From a checkpoint of a small self-supervised image encoder.
Training: adamw at rate 0.00095, 26400 steps, batches of 256.
Data: trained on photos with spoken descriptions (Open Images, Localized Narratives), 203450 training examples.
Rows from block 6 of a small self-supervised image encoder, named by matrix and row number. Rows with one number belong to one neuron. Each number is 200 + 40 x the weight over its row's rms, rounded and kept within 0 to 999. All counts start at 0.
Before each neuron's rows are labels from the 100 images, of 14848, where the neuron reaches its highest value: "peak at" is the part of the image that holds the peak. Only what is clearly more common there than usual is listed. The data: photos with spoken descriptions (Open Images, Localized Narratives). In brackets: how many of the 100.
# fc1: MLP up (model.blocks.6.mlp.fc1.weight, 768x128), inputs 0-42
# fc2: MLP down (model.blocks.6.mlp.fc2.weight, 128x768, transposed), outputs 0-42

peak at: top left (35)
fc1.6,212,308,208,155,226,234,157,200,230,200,269,264,227,200,200,200,201,200,229,227,200,134,200,200,235,222,220,224,160,200,192,200,200,187,200,103,200,190,200,200,200,200,200
fc2.6,208,200,200,181,160,200,160,200,200,193,200,200,305,200,200,200,209,200,200,191,173,182,184,76,201,201,157,200,200,218,181,200,241,243,100,128,245,200,208,200,200,200,200

peak at: centre (27)
fc1.579,200,147,200,228,220,134,89,267,183,200,200,195,219,200,134,159,239,200,247,200,153,200,140,206,246,200,170,200,200,207,200,292,200,200,173,188,200,200,200,200,298,200,200
fc2.579,200,200,200,200,140,200,250,198,191,200,36,164,200,210,117,200,200,200,200,200,200,200,229,168,176,186,200,200,200,245,200,200,269,200,200,200,282,200,219,309,200,200,207

peak at: bottom centre (34)
fc1.130,200,200,134,194,200,216,153,143,165,213,268,200,341,223,129,200,200,200,210,200,200,234,159,186,180,200,199,200,191,156,229,200,200,239,186,234,200,223,268,200,116,200,111
fc2.130,277,200,221,205,231,200,203,200,297,200,200,200,184,186,287,249,200,172,222,243,167,200,200,259,281,282,200,137,200,258,200,200,200,146,294,200,200,160,109,212,241,161,161

peak at: bottom left (33)
fc1.16,200,200,200,252,200,136,182,225,161,202,206,200,201,142,114,125,200,200,200,200,245,273,184,200,202,200,84,267,200,200,263,200,201,200,305,205,201,200,219,200,200,182,200
fc2.16,246,337,156,200,99,226,204,144,200,200,236,200,200,241,223,200,289,144,182,223,200,202,195,200,200,200,228,200,152,254,144,225,90,200,187,200,200,200,220,180,200,200,253

peak at: centre (29)
fc1.755,119,200,200,237,228,153,132,255,200,200,200,197,200,200,200,180,200,200,236,200,158,152,138,200,200,264,200,200,197,200,204,200,200,226,200,226,286,254,275,208,200,219,200
fc2.755,200,245,179,200,164,234,271,146,289,200,101,200,200,198,170,187,179,275,191,183,256,198,161,201,200,184,288,200,210,262,199,200,200,264,133,169,219,200,205,266,200,117,200

peak at: bottom left (47)
fc1.181,283,200,200,285,200,200,200,200,157,200,200,186,181,158,200,164,200,200,279,200,229,280,183,200,194,200,117,347,200,200,282,200,200,179,200,200,200,200,200,143,200,136,200
fc2.181,294,209,223,169,205,200,184,200,200,200,77,223,200,200,225,294,184,200,178,200,293,213,222,200,136,163,200,93,202,244,200,216,200,200,275,200,200,200,200,200,262,200,200

peak at: centre (29)
fc1.460,200,223,156,200,266,200,200,200,200,200,311,200,230,200,200,200,280,138,227,146,200,200,200,176,200,200,200,200,200,200,277,200,200,154,215,323,212,114,22,200,200,143,148
fc2.460,200,200,173,200,200,200,102,200,200,200,200,200,200,200,200,155,97,285,200,143,200,200,200,200,200,200,200,200,200,200,200,170,200,200,200,200,200,200,200,200,200,200,200

peak at: centre (28)
fc1.231,200,283,200,200,148,111,200,189,160,256,248,186,165,118,200,167,195,200,248,119,206,223,168,220,282,254,200,267,200,200,200,200,218,285,200,285,200,200,138,225,228,123,200
fc2.231,190,200,200,181,108,200,200,179,200,199,121,155,132,278,200,200,259,290,167,204,222,132,184,176,200,146,209,248,200,272,200,277,217,235,200,123,198,195,200,193,231,246,200

peak at: middle left (35)
fc1.751,217,262,200,230,183,200,200,147,190,200,200,203,278,169,200,200,270,200,207,175,328,200,200,200,200,238,107,200,134,231,232,165,200,200,276,263,109,185,208,52,200,168,200
fc2.751,230,185,166,241,228,200,200,200,196,137,200,246,200,236,134,179,200,68,237,200,200,200,200,203,200,271,193,200,200,117,179,195,208,236,273,200,200,200,284,282,127,277,83

peak at: top left (40)
fc1.462,196,194,200,200,200,200,167,200,200,200,200,284,200,200,217,200,236,172,265,237,233,204,114,200,200,287,200,311,190,230,206,200,200,167,198,112,303,200,276,168,158,200,200
fc2.462,200,164,189,127,113,200,200,283,158,210,89,228,275,193,199,178,200,200,151,154,200,200,290,196,282,141,200,177,200,200,200,200,183,200,170,289,200,200,200,200,228,256,200

peak at: top left (37)
fc1.582,173,200,138,229,281,200,200,200,200,200,261,200,200,200,163,221,304,200,200,200,294,200,220,200,257,200,177,212,230,193,226,235,200,169,200,200,200,111,145,205,200,200,147
fc2.582,258,151,200,228,200,156,200,178,159,164,138,197,150,200,200,186,146,149,169,200,200,183,181,197,200,189,197,259,200,200,200,153,192,200,94,193,200,308,166,227,139,259,200

peak at: bottom left (33)
fc1.113,93,200,200,170,200,178,160,142,236,200,200,233,239,76,168,200,200,200,248,200,254,239,200,249,200,237,200,200,223,182,200,200,200,200,200,200,200,200,177,200,200,200,200
fc2.113,126,201,210,210,156,200,194,200,205,229,200,200,200,200,196,342,233,195,263,256,297,181,200,180,200,225,163,277,200,263,263,233,200,200,209,200,200,137,236,154,169,200,284

peak at: centre (30)
fc1.317,200,255,200,200,237,200,178,231,195,200,296,151,272,140,200,200,283,74,200,200,200,200,200,132,255,204,200,200,200,200,231,200,260,200,200,315,306,200,86,200,200,181,200
fc2.317,163,200,200,129,281,183,66,182,200,217,202,200,200,211,200,121,150,200,200,194,200,200,200,220,200,171,303,200,200,191,231,200,200,210,222,200,200,274,212,200,200,200,173

peak at: middle right (39)
fc1.425,192,200,153,217,200,200,152,112,202,200,200,200,200,200,200,179,200,205,199,200,248,200,200,200,200,193,200,284,200,226,239,78,200,126,271,153,200,151,200,83,200,200,200
fc2.425,200,200,200,205,192,200,200,214,243,275,208,200,200,197,200,196,268,200,200,200,106,200,200,189,200,318,200,200,178,156,200,200,200,366,200,200,200,238,258,200,229,200,183

peak at: middle left (26)
fc1.727,97,200,248,274,245,200,217,136,200,200,241,192,200,195,200,200,221,200,273,84,200,173,200,158,200,248,198,200,200,200,200,257,200,243,252,200,256,172,200,200,96,215,200
fc2.727,200,200,195,184,200,200,200,127,200,265,223,200,200,185,200,200,117,200,237,294,216,229,200,200,270,209,149,127,200,200,202,200,200,140,383,200,45,200,200,206,200,200,215

peak at: middle right (41)
fc1.289,200,259,200,200,200,200,200,200,200,284,200,200,259,245,239,200,200,197,220,200,186,200,200,200,200,200,200,262,200,200,200,25,200,200,227,200,200,223,256,200,354,198,285
fc2.289,200,200,200,236,200,200,200,183,200,200,200,200,200,200,200,200,98,111,200,321,224,200,200,200,200,195,200,120,200,200,200,200,200,200,200,200,4,200,200,200,200,203,200

peak at: top left (33)
fc1.200,230,200,200,200,200,200,223,200,200,200,200,200,198,96,200,200,260,227,237,200,260,200,200,200,207,200,186,200,297,200,197,32,221,200,200,200,200,73,200,200,200,165,200
fc2.200,248,150,200,207,200,200,200,200,200,124,219,154,219,200,200,200,200,202,180,200,200,200,189,201,200,216,200,200,115,200,200,185,215,200,200,143,215,200,200,200,200,219,200

peak at: centre (25)
fc1.720,200,198,200,102,200,168,100,225,200,234,266,231,208,200,200,141,162,200,256,200,200,159,140,200,330,200,164,149,114,200,200,200,179,251,228,124,271,200,265,200,200,200,200
fc2.720,179,200,200,148,200,200,200,146,200,89,261,200,99,200,168,184,200,200,200,258,225,189,197,264,83,165,200,298,200,200,200,278,200,273,182,200,260,194,320,263,196,242,178

peak at: top left (35)
fc1.133,200,200,217,228,222,200,198,200,118,231,200,200,290,200,226,195,200,200,200,251,163,200,162,200,250,258,190,241,182,231,245,179,182,203,200,59,200,170,226,200,173,161,200
fc2.133,200,200,200,200,200,246,200,200,265,200,200,200,217,200,149,200,200,200,273,200,377,200,200,243,236,200,200,200,200,200,200,253,200,200,200,199,200,200,155,127,200,200,200

peak at: bottom left (43); bottom right (38)
fc1.240,222,200,200,247,262,200,169,235,167,194,200,179,268,200,200,184,309,104,200,174,268,200,200,186,200,130,155,255,200,227,232,200,132,178,146,200,200,200,200,185,155,198,167
fc2.240,227,117,212,161,200,170,166,148,157,200,272,231,187,200,212,200,226,226,158,216,200,188,150,200,200,271,200,206,142,200,279,200,150,270,227,216,127,240,163,161,254,263,169

peak at: top left (47); top centre (25)
fc1.528,200,200,200,200,266,200,163,176,200,269,200,248,204,200,200,200,145,212,234,200,200,199,143,200,210,201,200,200,148,281,254,200,200,200,200,200,218,200,200,200,290,173,200
fc2.528,197,237,267,310,168,126,127,142,174,176,200,135,222,144,226,226,227,188,200,200,295,154,200,177,269,221,234,200,200,219,200,217,261,186,220,200,200,120,236,222,200,163,204

peak at: bottom right (43)
fc1.43,200,200,200,301,230,200,171,200,200,171,200,239,200,200,200,256,190,101,191,110,229,200,200,65,200,258,200,200,200,258,200,200,200,200,200,200,221,200,200,200,200,146,150
fc2.43,196,200,200,217,200,200,225,200,200,200,229,200,200,200,216,218,200,200,109,279,211,200,225,200,200,227,200,200,200,200,251,200,200,158,200,200,200,204,200,67,200,191,326

peak at: middle left (38); bottom left (37)
fc1.242,200,142,200,226,200,235,200,113,200,183,230,203,200,139,200,200,200,192,250,150,248,200,200,200,170,200,200,240,200,200,214,200,200,200,257,281,200,200,290,170,200,154,143
fc2.242,266,131,200,178,268,200,200,200,205,223,219,200,190,200,219,260,200,104,200,332,263,249,209,206,139,200,200,134,126,200,200,200,200,200,348,200,70,200,200,204,152,195,200

peak at: top left (41)
fc1.271,189,200,200,200,200,200,203,176,69,290,200,200,200,118,234,210,133,198,220,200,191,200,200,200,240,200,128,244,200,200,243,240,217,193,261,125,240,257,134,164,200,134,86
fc2.271,224,200,200,200,200,309,200,291,200,200,200,200,279,200,119,200,200,185,200,200,201,200,200,311,200,200,157,200,200,200,200,200,132,200,200,291,200,200,200,200,200,158,186

peak at: top left (32)
fc1.321,200,200,200,236,200,200,146,234,209,200,214,200,200,216,299,200,357,200,258,114,235,200,156,243,255,200,200,200,200,165,200,184,200,200,200,266,200,115,166,164,200,200,200
fc2.321,200,282,200,200,287,236,200,143,200,252,200,200,200,128,184,200,51,200,190,208,261,200,200,200,200,200,200,273,200,200,200,200,200,159,157,154,240,200,170,161,200,200,218

peak at: top centre (25)
fc1.333,200,301,200,200,200,200,200,150,212,213,200,200,231,200,200,211,200,247,200,98,200,200,200,200,190,200,200,200,200,200,239,233,200,200,254,257,239,125,292,200,285,134,200
fc2.333,200,268,200,200,200,260,230,200,264,200,200,200,200,158,198,200,200,189,187,99,265,200,200,192,187,205,200,200,227,200,15,200,207,200,200,168,200,157,310,266,250,133,200

peak at: middle left (33)
fc1.671,200,164,200,310,200,200,161,200,200,248,200,200,200,200,200,227,200,177,196,200,286,200,169,137,215,241,87,200,160,200,206,200,200,200,200,303,200,131,215,200,200,122,200
fc2.671,200,200,325,200,200,200,200,83,200,251,200,200,380,200,200,200,151,126,200,200,200,200,200,200,109,200,200,200,200,200,200,200,282,144,200,200,200,200,314,200,200,99,244

peak at: bottom left (42); middle left (39)
fc1.641,200,169,129,200,206,200,248,203,200,148,200,200,200,93,200,200,253,251,200,120,196,222,200,153,200,200,200,254,200,232,238,180,200,244,269,279,200,200,293,111,190,160,200
fc2.641,201,200,200,200,256,200,200,206,200,240,200,200,171,200,250,231,128,200,200,285,200,233,257,200,200,200,200,124,200,138,233,279,222,200,322,223,200,200,200,200,200,200,107

peak at: centre (29)
fc1.82,200,200,52,200,283,248,178,200,200,221,200,155,196,113,169,200,200,200,200,127,200,287,200,200,214,200,200,222,200,283,252,167,200,200,200,291,200,200,158,200,200,172,200
fc2.82,154,219,200,264,257,214,209,200,200,216,249,190,88,200,227,220,200,200,200,200,200,184,175,104,200,262,200,200,200,192,267,114,200,125,200,76,308,200,200,200,200,200,172

peak at: bottom right (37); top right (36)
fc1.312,164,200,200,242,200,200,134,200,200,200,200,232,200,200,200,200,200,200,152,200,200,170,150,132,190,200,148,267,71,200,268,188,200,200,231,200,200,200,299,84,200,200,200
fc2.312,200,200,200,214,200,200,200,200,200,219,200,200,200,200,161,260,200,200,200,200,200,200,238,200,200,200,200,200,200,200,256,200,315,200,200,315,200,158,200,200,142,200,58

peak at: centre (27)
fc1.464,200,284,34,273,200,200,274,200,103,252,200,200,200,186,200,200,205,249,186,200,162,278,133,200,244,297,200,257,200,200,201,86,209,200,200,200,200,124,200,200,222,119,200
fc2.464,200,109,339,252,200,200,200,200,200,200,170,200,200,200,295,306,200,200,327,108,200,200,200,200,200,200,200,129,200,200,200,200,200,200,200,200,200,200,200,200,200,200,200

peak at: middle right (38); bottom right (33)
fc1.172,212,271,197,200,200,272,250,200,273,206,200,197,200,200,231,200,200,200,200,200,218,200,177,200,234,161,273,200,211,200,239,197,177,232,201,123,200,183,200,141,191,283,200
fc2.172,247,200,200,200,200,200,208,200,299,200,200,200,200,253,161,235,234,112,200,200,200,200,213,193,190,200,354,200,200,200,200,178,200,200,289,215,200,250,139,176,200,273,224

peak at: top left (44)
fc1.100,200,329,218,200,200,200,200,136,200,200,200,132,200,200,200,200,200,107,239,200,198,251,201,200,247,200,200,200,200,200,239,200,212,199,200,200,200,200,231,200,200,155,200
fc2.100,159,90,200,164,200,144,200,125,200,200,189,200,312,253,200,232,246,203,168,234,300,279,306,235,200,200,287,197,200,200,205,238,134,200,200,259,143,144,200,113,200,152,200

peak at: bottom right (36)
fc1.478,200,200,200,253,207,200,200,99,228,249,200,200,200,198,329,200,200,200,245,200,200,244,146,200,264,200,200,279,200,200,250,175,247,142,205,228,200,162,200,111,313,165,200
fc2.478,200,249,189,140,200,211,168,182,169,216,211,200,172,200,153,194,200,150,214,244,242,231,200,200,107,185,200,160,143,159,200,200,200,221,200,124,252,200,148,200,200,159,200

peak at: bottom left (35)
fc1.371,173,183,200,252,247,177,200,200,201,254,200,192,272,192,301,200,200,200,242,78,200,200,200,211,224,200,131,213,200,200,200,257,260,187,200,147,84,158,153,163,188,134,200
fc2.371,200,211,200,149,200,216,200,200,310,347,200,200,237,203,167,200,200,198,200,312,201,177,153,200,163,190,240,150,201,198,187,200,223,168,200,348,140,155,124,179,200,110,262

peak at: bottom right (35); middle right (33)
fc1.408,200,264,200,198,254,200,137,200,218,213,231,197,200,163,200,200,200,189,200,200,288,126,172,200,200,200,200,247,134,200,247,200,200,251,261,200,214,192,200,200,200,165,200
fc2.408,140,200,200,200,200,200,200,193,200,200,200,145,200,222,143,200,200,200,192,127,200,200,200,228,223,204,200,200,193,200,200,200,115,221,200,185,288,177,223,222,200,297,200

peak at: middle left (28)
fc1.601,102,205,88,171,171,104,118,200,200,270,200,268,205,160,102,239,212,200,183,200,200,200,220,200,265,274,33,196,200,200,230,200,200,194,221,210,247,147,200,200,200,173,200
fc2.601,200,176,246,204,189,200,200,200,209,200,311,200,128,200,200,250,310,211,262,200,200,198,212,193,200,200,200,335,200,200,203,200,155,231,216,142,223,200,289,200,133,264,200

peak at: bottom right (35)
fc1.431,200,200,200,200,202,200,186,200,200,215,200,200,200,140,321,111,200,200,200,200,200,211,178,365,235,200,200,272,200,200,251,146,200,200,200,252,200,182,200,200,200,183,153
fc2.431,200,200,200,124,200,200,200,157,200,200,200,200,200,233,200,296,200,200,200,164,200,200,151,45,200,82,200,170,200,200,200,200,200,200,200,200,200,200,200,200,200,200,200

peak at: middle right (25)
fc1.79,200,200,200,232,200,110,200,201,200,214,196,200,251,199,200,200,200,200,200,181,200,200,138,89,141,294,204,275,148,200,200,144,200,235,254,200,134,200,200,137,200,200,200
fc2.79,200,200,200,200,200,200,200,200,329,200,154,200,200,200,200,200,79,200,200,200,200,200,200,300,322,200,200,200,288,58,200,243,200,200,200,200,200,200,200,297,200,184,200

peak at: bottom left (36)
fc1.667,128,200,200,173,271,200,90,246,194,132,283,200,321,260,150,201,200,200,229,200,200,227,137,142,200,200,200,200,150,200,200,200,200,270,200,222,200,189,200,200,200,153,200
fc2.667,200,200,200,139,200,145,200,235,231,241,208,211,192,200,200,190,211,200,200,274,105,200,200,200,226,350,189,229,271,200,234,15,171,170,200,204,200,200,89,200,200,183,200

peak at: bottom centre (25)
fc1.316,200,200,237,211,138,200,172,160,200,170,200,200,200,137,200,200,200,141,200,161,200,214,137,200,200,200,200,200,159,200,200,218,348,200,200,200,200,200,200,131,217,200,200
fc2.316,200,200,200,200,200,200,200,200,200,200,256,200,200,194,200,200,200,212,200,200,200,200,200,171,200,169,200,291,200,200,303,200,200,277,200,200,200,200,282,200,142,149,200

peak at: top right (46)
fc1.396,200,200,200,211,200,240,200,200,200,166,277,200,200,200,200,200,245,200,215,159,221,200,151,200,200,206,284,189,188,200,228,200,200,200,201,221,247,200,227,174,151,200,200
fc2.396,200,260,200,126,200,233,228,200,200,269,357,200,196,189,200,152,153,200,200,309,204,255,200,200,196,200,200,200,200,154,200,200,200,200,390,200,63,200,160,128,200,195,200

peak at: bottom left (33)
fc1.182,200,200,200,200,257,158,158,200,200,165,200,200,200,200,240,222,200,173,233,140,175,200,200,200,232,240,200,199,201,200,249,200,200,180,307,200,235,277,202,200,103,77,200
fc2.182,200,200,302,200,200,200,231,200,200,200,200,200,200,200,200,200,200,200,241,200,200,200,200,200,200,200,200,200,200,200,200,200,200,200,200,200,200,200,200,200,207,22,200

peak at: centre (28)
fc1.323,200,200,170,210,169,110,109,200,200,173,200,200,200,200,200,200,231,200,189,200,87,230,211,200,200,264,212,268,200,200,195,200,215,184,213,200,200,317,373,200,292,200,200
fc2.323,200,200,200,237,200,200,200,200,200,134,200,200,152,200,200,200,200,200,200,200,204,200,200,209,200,200,200,200,200,200,200,244,200,200,195,200,263,53,200,200,200,200,199

peak at: bottom right (38); top right (33)
fc1.744,200,200,215,249,200,200,200,200,122,200,280,172,200,248,166,200,200,200,200,200,324,75,136,200,262,200,200,318,116,216,200,140,200,200,200,120,200,200,200,122,200,200,200
fc2.744,260,101,200,200,200,200,200,200,257,200,124,200,200,200,200,200,200,200,190,200,200,200,200,200,200,134,146,200,295,200,200,205,200,200,254,200,200,200,200,340,200,137,200

peak at: top left (36)
fc1.497,134,176,165,242,200,200,148,218,200,200,254,301,195,166,253,200,160,200,235,200,200,201,154,185,195,341,200,239,120,200,326,167,224,280,250,183,241,165,200,200,200,180,200
fc2.497,263,200,264,178,150,162,243,206,107,188,175,110,218,262,200,238,244,165,200,154,199,200,200,244,200,142,142,199,165,215,200,220,133,271,157,200,169,200,200,196,200,322,206

peak at: top left (32)
fc1.1,200,200,200,204,186,200,200,314,200,215,301,200,200,200,253,272,200,200,308,200,200,119,172,200,200,200,200,123,200,200,223,200,200,234,232,204,303,157,193,205,200,161,200
fc2.1,200,168,223,200,200,205,229,237,200,170,204,200,200,223,252,200,207,139,200,200,200,226,162,200,245,294,200,200,57,243,314,200,200,200,154,186,200,200,204,101,216,200,197

peak at: centre (27)
fc1.514,97,229,154,200,271,200,200,200,200,200,200,200,200,204,75,200,273,200,256,200,200,262,200,200,200,244,200,200,200,200,191,200,178,249,249,218,292,283,200,194,176,186,194
fc2.514,200,200,200,156,200,200,200,129,200,200,200,200,200,200,200,200,200,240,200,176,278,207,200,200,200,200,200,245,200,200,200,200,200,200,200,136,367,200,200,200,200,200,200

peak at: bottom centre (25)
fc1.389,125,262,200,235,200,200,108,241,200,140,279,190,288,277,200,200,192,200,200,200,103,200,139,248,229,263,200,200,131,146,187,200,181,300,200,105,253,200,324,200,132,131,200
fc2.389,172,366,143,155,166,200,246,189,194,200,254,215,200,200,145,200,297,200,152,228,160,109,271,200,126,200,200,299,200,130,185,188,200,200,233,112,276,200,200,226,183,200,200

peak at: top centre (29)
fc1.661,153,241,177,272,200,200,200,162,200,303,259,224,200,221,128,163,206,200,200,200,200,200,149,183,158,222,200,200,167,200,225,199,200,314,200,200,240,200,200,119,200,200,158
fc2.661,200,258,200,200,206,200,200,200,200,117,150,200,179,170,272,227,200,217,233,200,200,236,200,242,219,178,244,137,227,247,200,133,200,200,278,204,200,200,126,139,200,200,200

peak at: bottom right (37); bottom left (37)
fc1.291,231,187,200,200,200,139,244,220,219,200,200,230,200,173,200,190,209,200,241,176,200,200,200,287,196,200,200,200,146,200,246,200,205,147,253,174,188,186,200,233,245,118,200
fc2.291,200,200,128,199,212,223,273,200,250,200,200,140,200,249,95,238,200,200,197,230,302,200,182,200,202,170,200,212,200,160,295,169,178,200,214,200,200,200,155,200,200,200,200

peak at: bottom centre (32)
fc1.290,212,200,200,244,200,92,158,261,200,200,225,200,197,197,154,200,124,200,226,165,218,206,200,200,260,232,146,191,156,156,222,200,200,289,132,304,200,200,200,200,236,176,200
fc2.290,200,200,200,160,176,200,216,134,200,200,173,46,307,200,200,133,200,242,200,200,200,200,114,200,137,200,146,174,200,200,200,200,274,200,200,200,136,200,200,226,200,142,281

peak at: top right (58)
fc1.229,200,200,251,241,234,200,132,200,200,200,243,230,192,146,200,200,154,200,200,200,223,200,200,140,200,235,234,200,200,210,225,275,200,200,249,200,200,196,237,200,156,200,200
fc2.229,140,200,211,200,174,230,200,200,200,151,200,161,188,200,200,200,200,200,200,231,200,167,225,200,200,176,200,398,200,286,200,224,200,200,200,200,200,200,252,200,200,200,200

peak at: bottom right (47)
fc1.348,200,252,97,200,200,187,156,231,209,172,269,200,296,211,200,180,235,200,200,234,232,200,118,115,355,200,276,200,200,200,255,200,200,197,228,200,240,200,200,200,200,156,150
fc2.348,183,178,225,200,200,200,200,196,200,274,269,200,200,200,200,254,200,155,178,200,249,200,200,200,62,200,200,198,200,200,200,200,200,200,312,163,200,200,230,200,200,201,225

peak at: centre (32)
fc1.196,200,267,1,206,230,194,200,200,200,228,200,200,232,126,198,200,164,230,200,132,200,228,200,200,271,325,200,249,200,200,214,200,245,200,194,256,200,116,200,215,208,161,200
fc2.196,237,198,272,200,121,164,200,200,200,141,225,200,166,200,290,200,355,178,200,144,200,138,200,200,200,155,129,174,200,194,217,200,186,261,240,153,260,200,200,166,200,200,200

peak at: bottom right (46)
fc1.13,200,200,200,200,200,200,200,124,256,200,255,203,236,137,200,200,200,200,200,183,266,200,186,200,234,200,200,303,200,240,244,200,160,200,200,200,200,168,200,186,200,162,200
fc2.13,200,200,200,200,165,200,200,189,97,231,200,151,200,186,200,200,200,200,155,200,151,200,200,200,196,254,310,189,155,174,200,200,125,226,200,200,200,200,200,203,200,200,200

peak at: bottom right (49)
fc1.521,200,272,200,237,200,200,200,200,217,200,200,200,226,98,200,145,200,165,217,200,222,177,190,200,200,200,169,232,200,200,200,200,200,200,269,149,200,115,114,200,317,200,200
fc2.521,109,232,200,200,200,226,200,171,282,304,200,274,275,295,200,200,139,200,200,200,234,200,107,200,200,200,121,72,200,200,200,183,200,74,284,195,200,200,200,200,200,152,125

peak at: top left (65)
fc1.227,200,200,207,275,214,200,160,195,221,274,192,213,200,200,200,200,167,193,269,200,200,200,165,200,117,265,200,200,200,229,200,71,200,234,200,200,257,200,242,200,200,200,200
fc2.227,200,344,140,200,200,254,268,253,190,200,200,238,166,200,146,165,230,200,243,180,254,206,200,227,251,186,129,200,169,150,241,167,202,200,200,200,263,200,128,200,200,200,200

peak at: centre (33)
fc1.276,145,200,200,243,213,200,146,200,260,154,200,135,200,200,185,200,200,200,261,204,200,200,200,156,200,200,200,254,200,128,200,163,200,279,200,238,306,200,200,235,200,125,200
fc2.276,196,247,200,176,200,219,200,196,200,253,162,200,136,234,200,125,200,200,200,200,189,190,200,225,300,178,272,200,200,200,103,208,200,235,200,150,200,185,200,200,149,201,200

peak at: bottom right (34)
fc1.221,200,200,200,200,200,107,133,200,184,143,194,200,247,158,200,200,200,200,162,200,313,200,159,200,200,250,288,200,190,200,254,200,200,234,200,200,200,200,200,111,200,202,200
fc2.221,200,179,195,142,200,200,271,175,200,266,200,200,200,200,200,200,200,200,257,204,200,257,200,249,165,144,55,200,217,214,231,195,206,200,250,200,200,200,200,200,200,132,91

peak at: bottom right (36); bottom centre (34)
fc1.222,269,200,200,200,200,200,200,200,200,200,200,200,198,198,253,200,200,200,200,200,200,200,156,351,161,200,130,200,163,200,234,200,200,308,270,116,200,216,200,150,200,170,200
fc2.222,200,170,157,200,200,329,169,244,200,200,233,200,200,200,200,200,317,197,200,200,245,200,208,200,239,200,200,200,167,200,200,204,119,151,146,203,136,185,199,170,200,200,200

peak at: bottom left (43)
fc1.750,195,175,200,200,212,200,162,200,200,200,188,158,200,85,151,200,172,200,200,200,239,201,148,200,114,164,200,231,200,200,214,200,200,200,200,184,200,181,200,140,187,200,200
fc2.750,200,200,191,200,169,103,200,200,261,200,260,237,200,200,200,298,200,200,346,200,200,200,200,200,200,200,200,200,200,278,200,152,200,200,200,200,200,200,200,200,200,200,172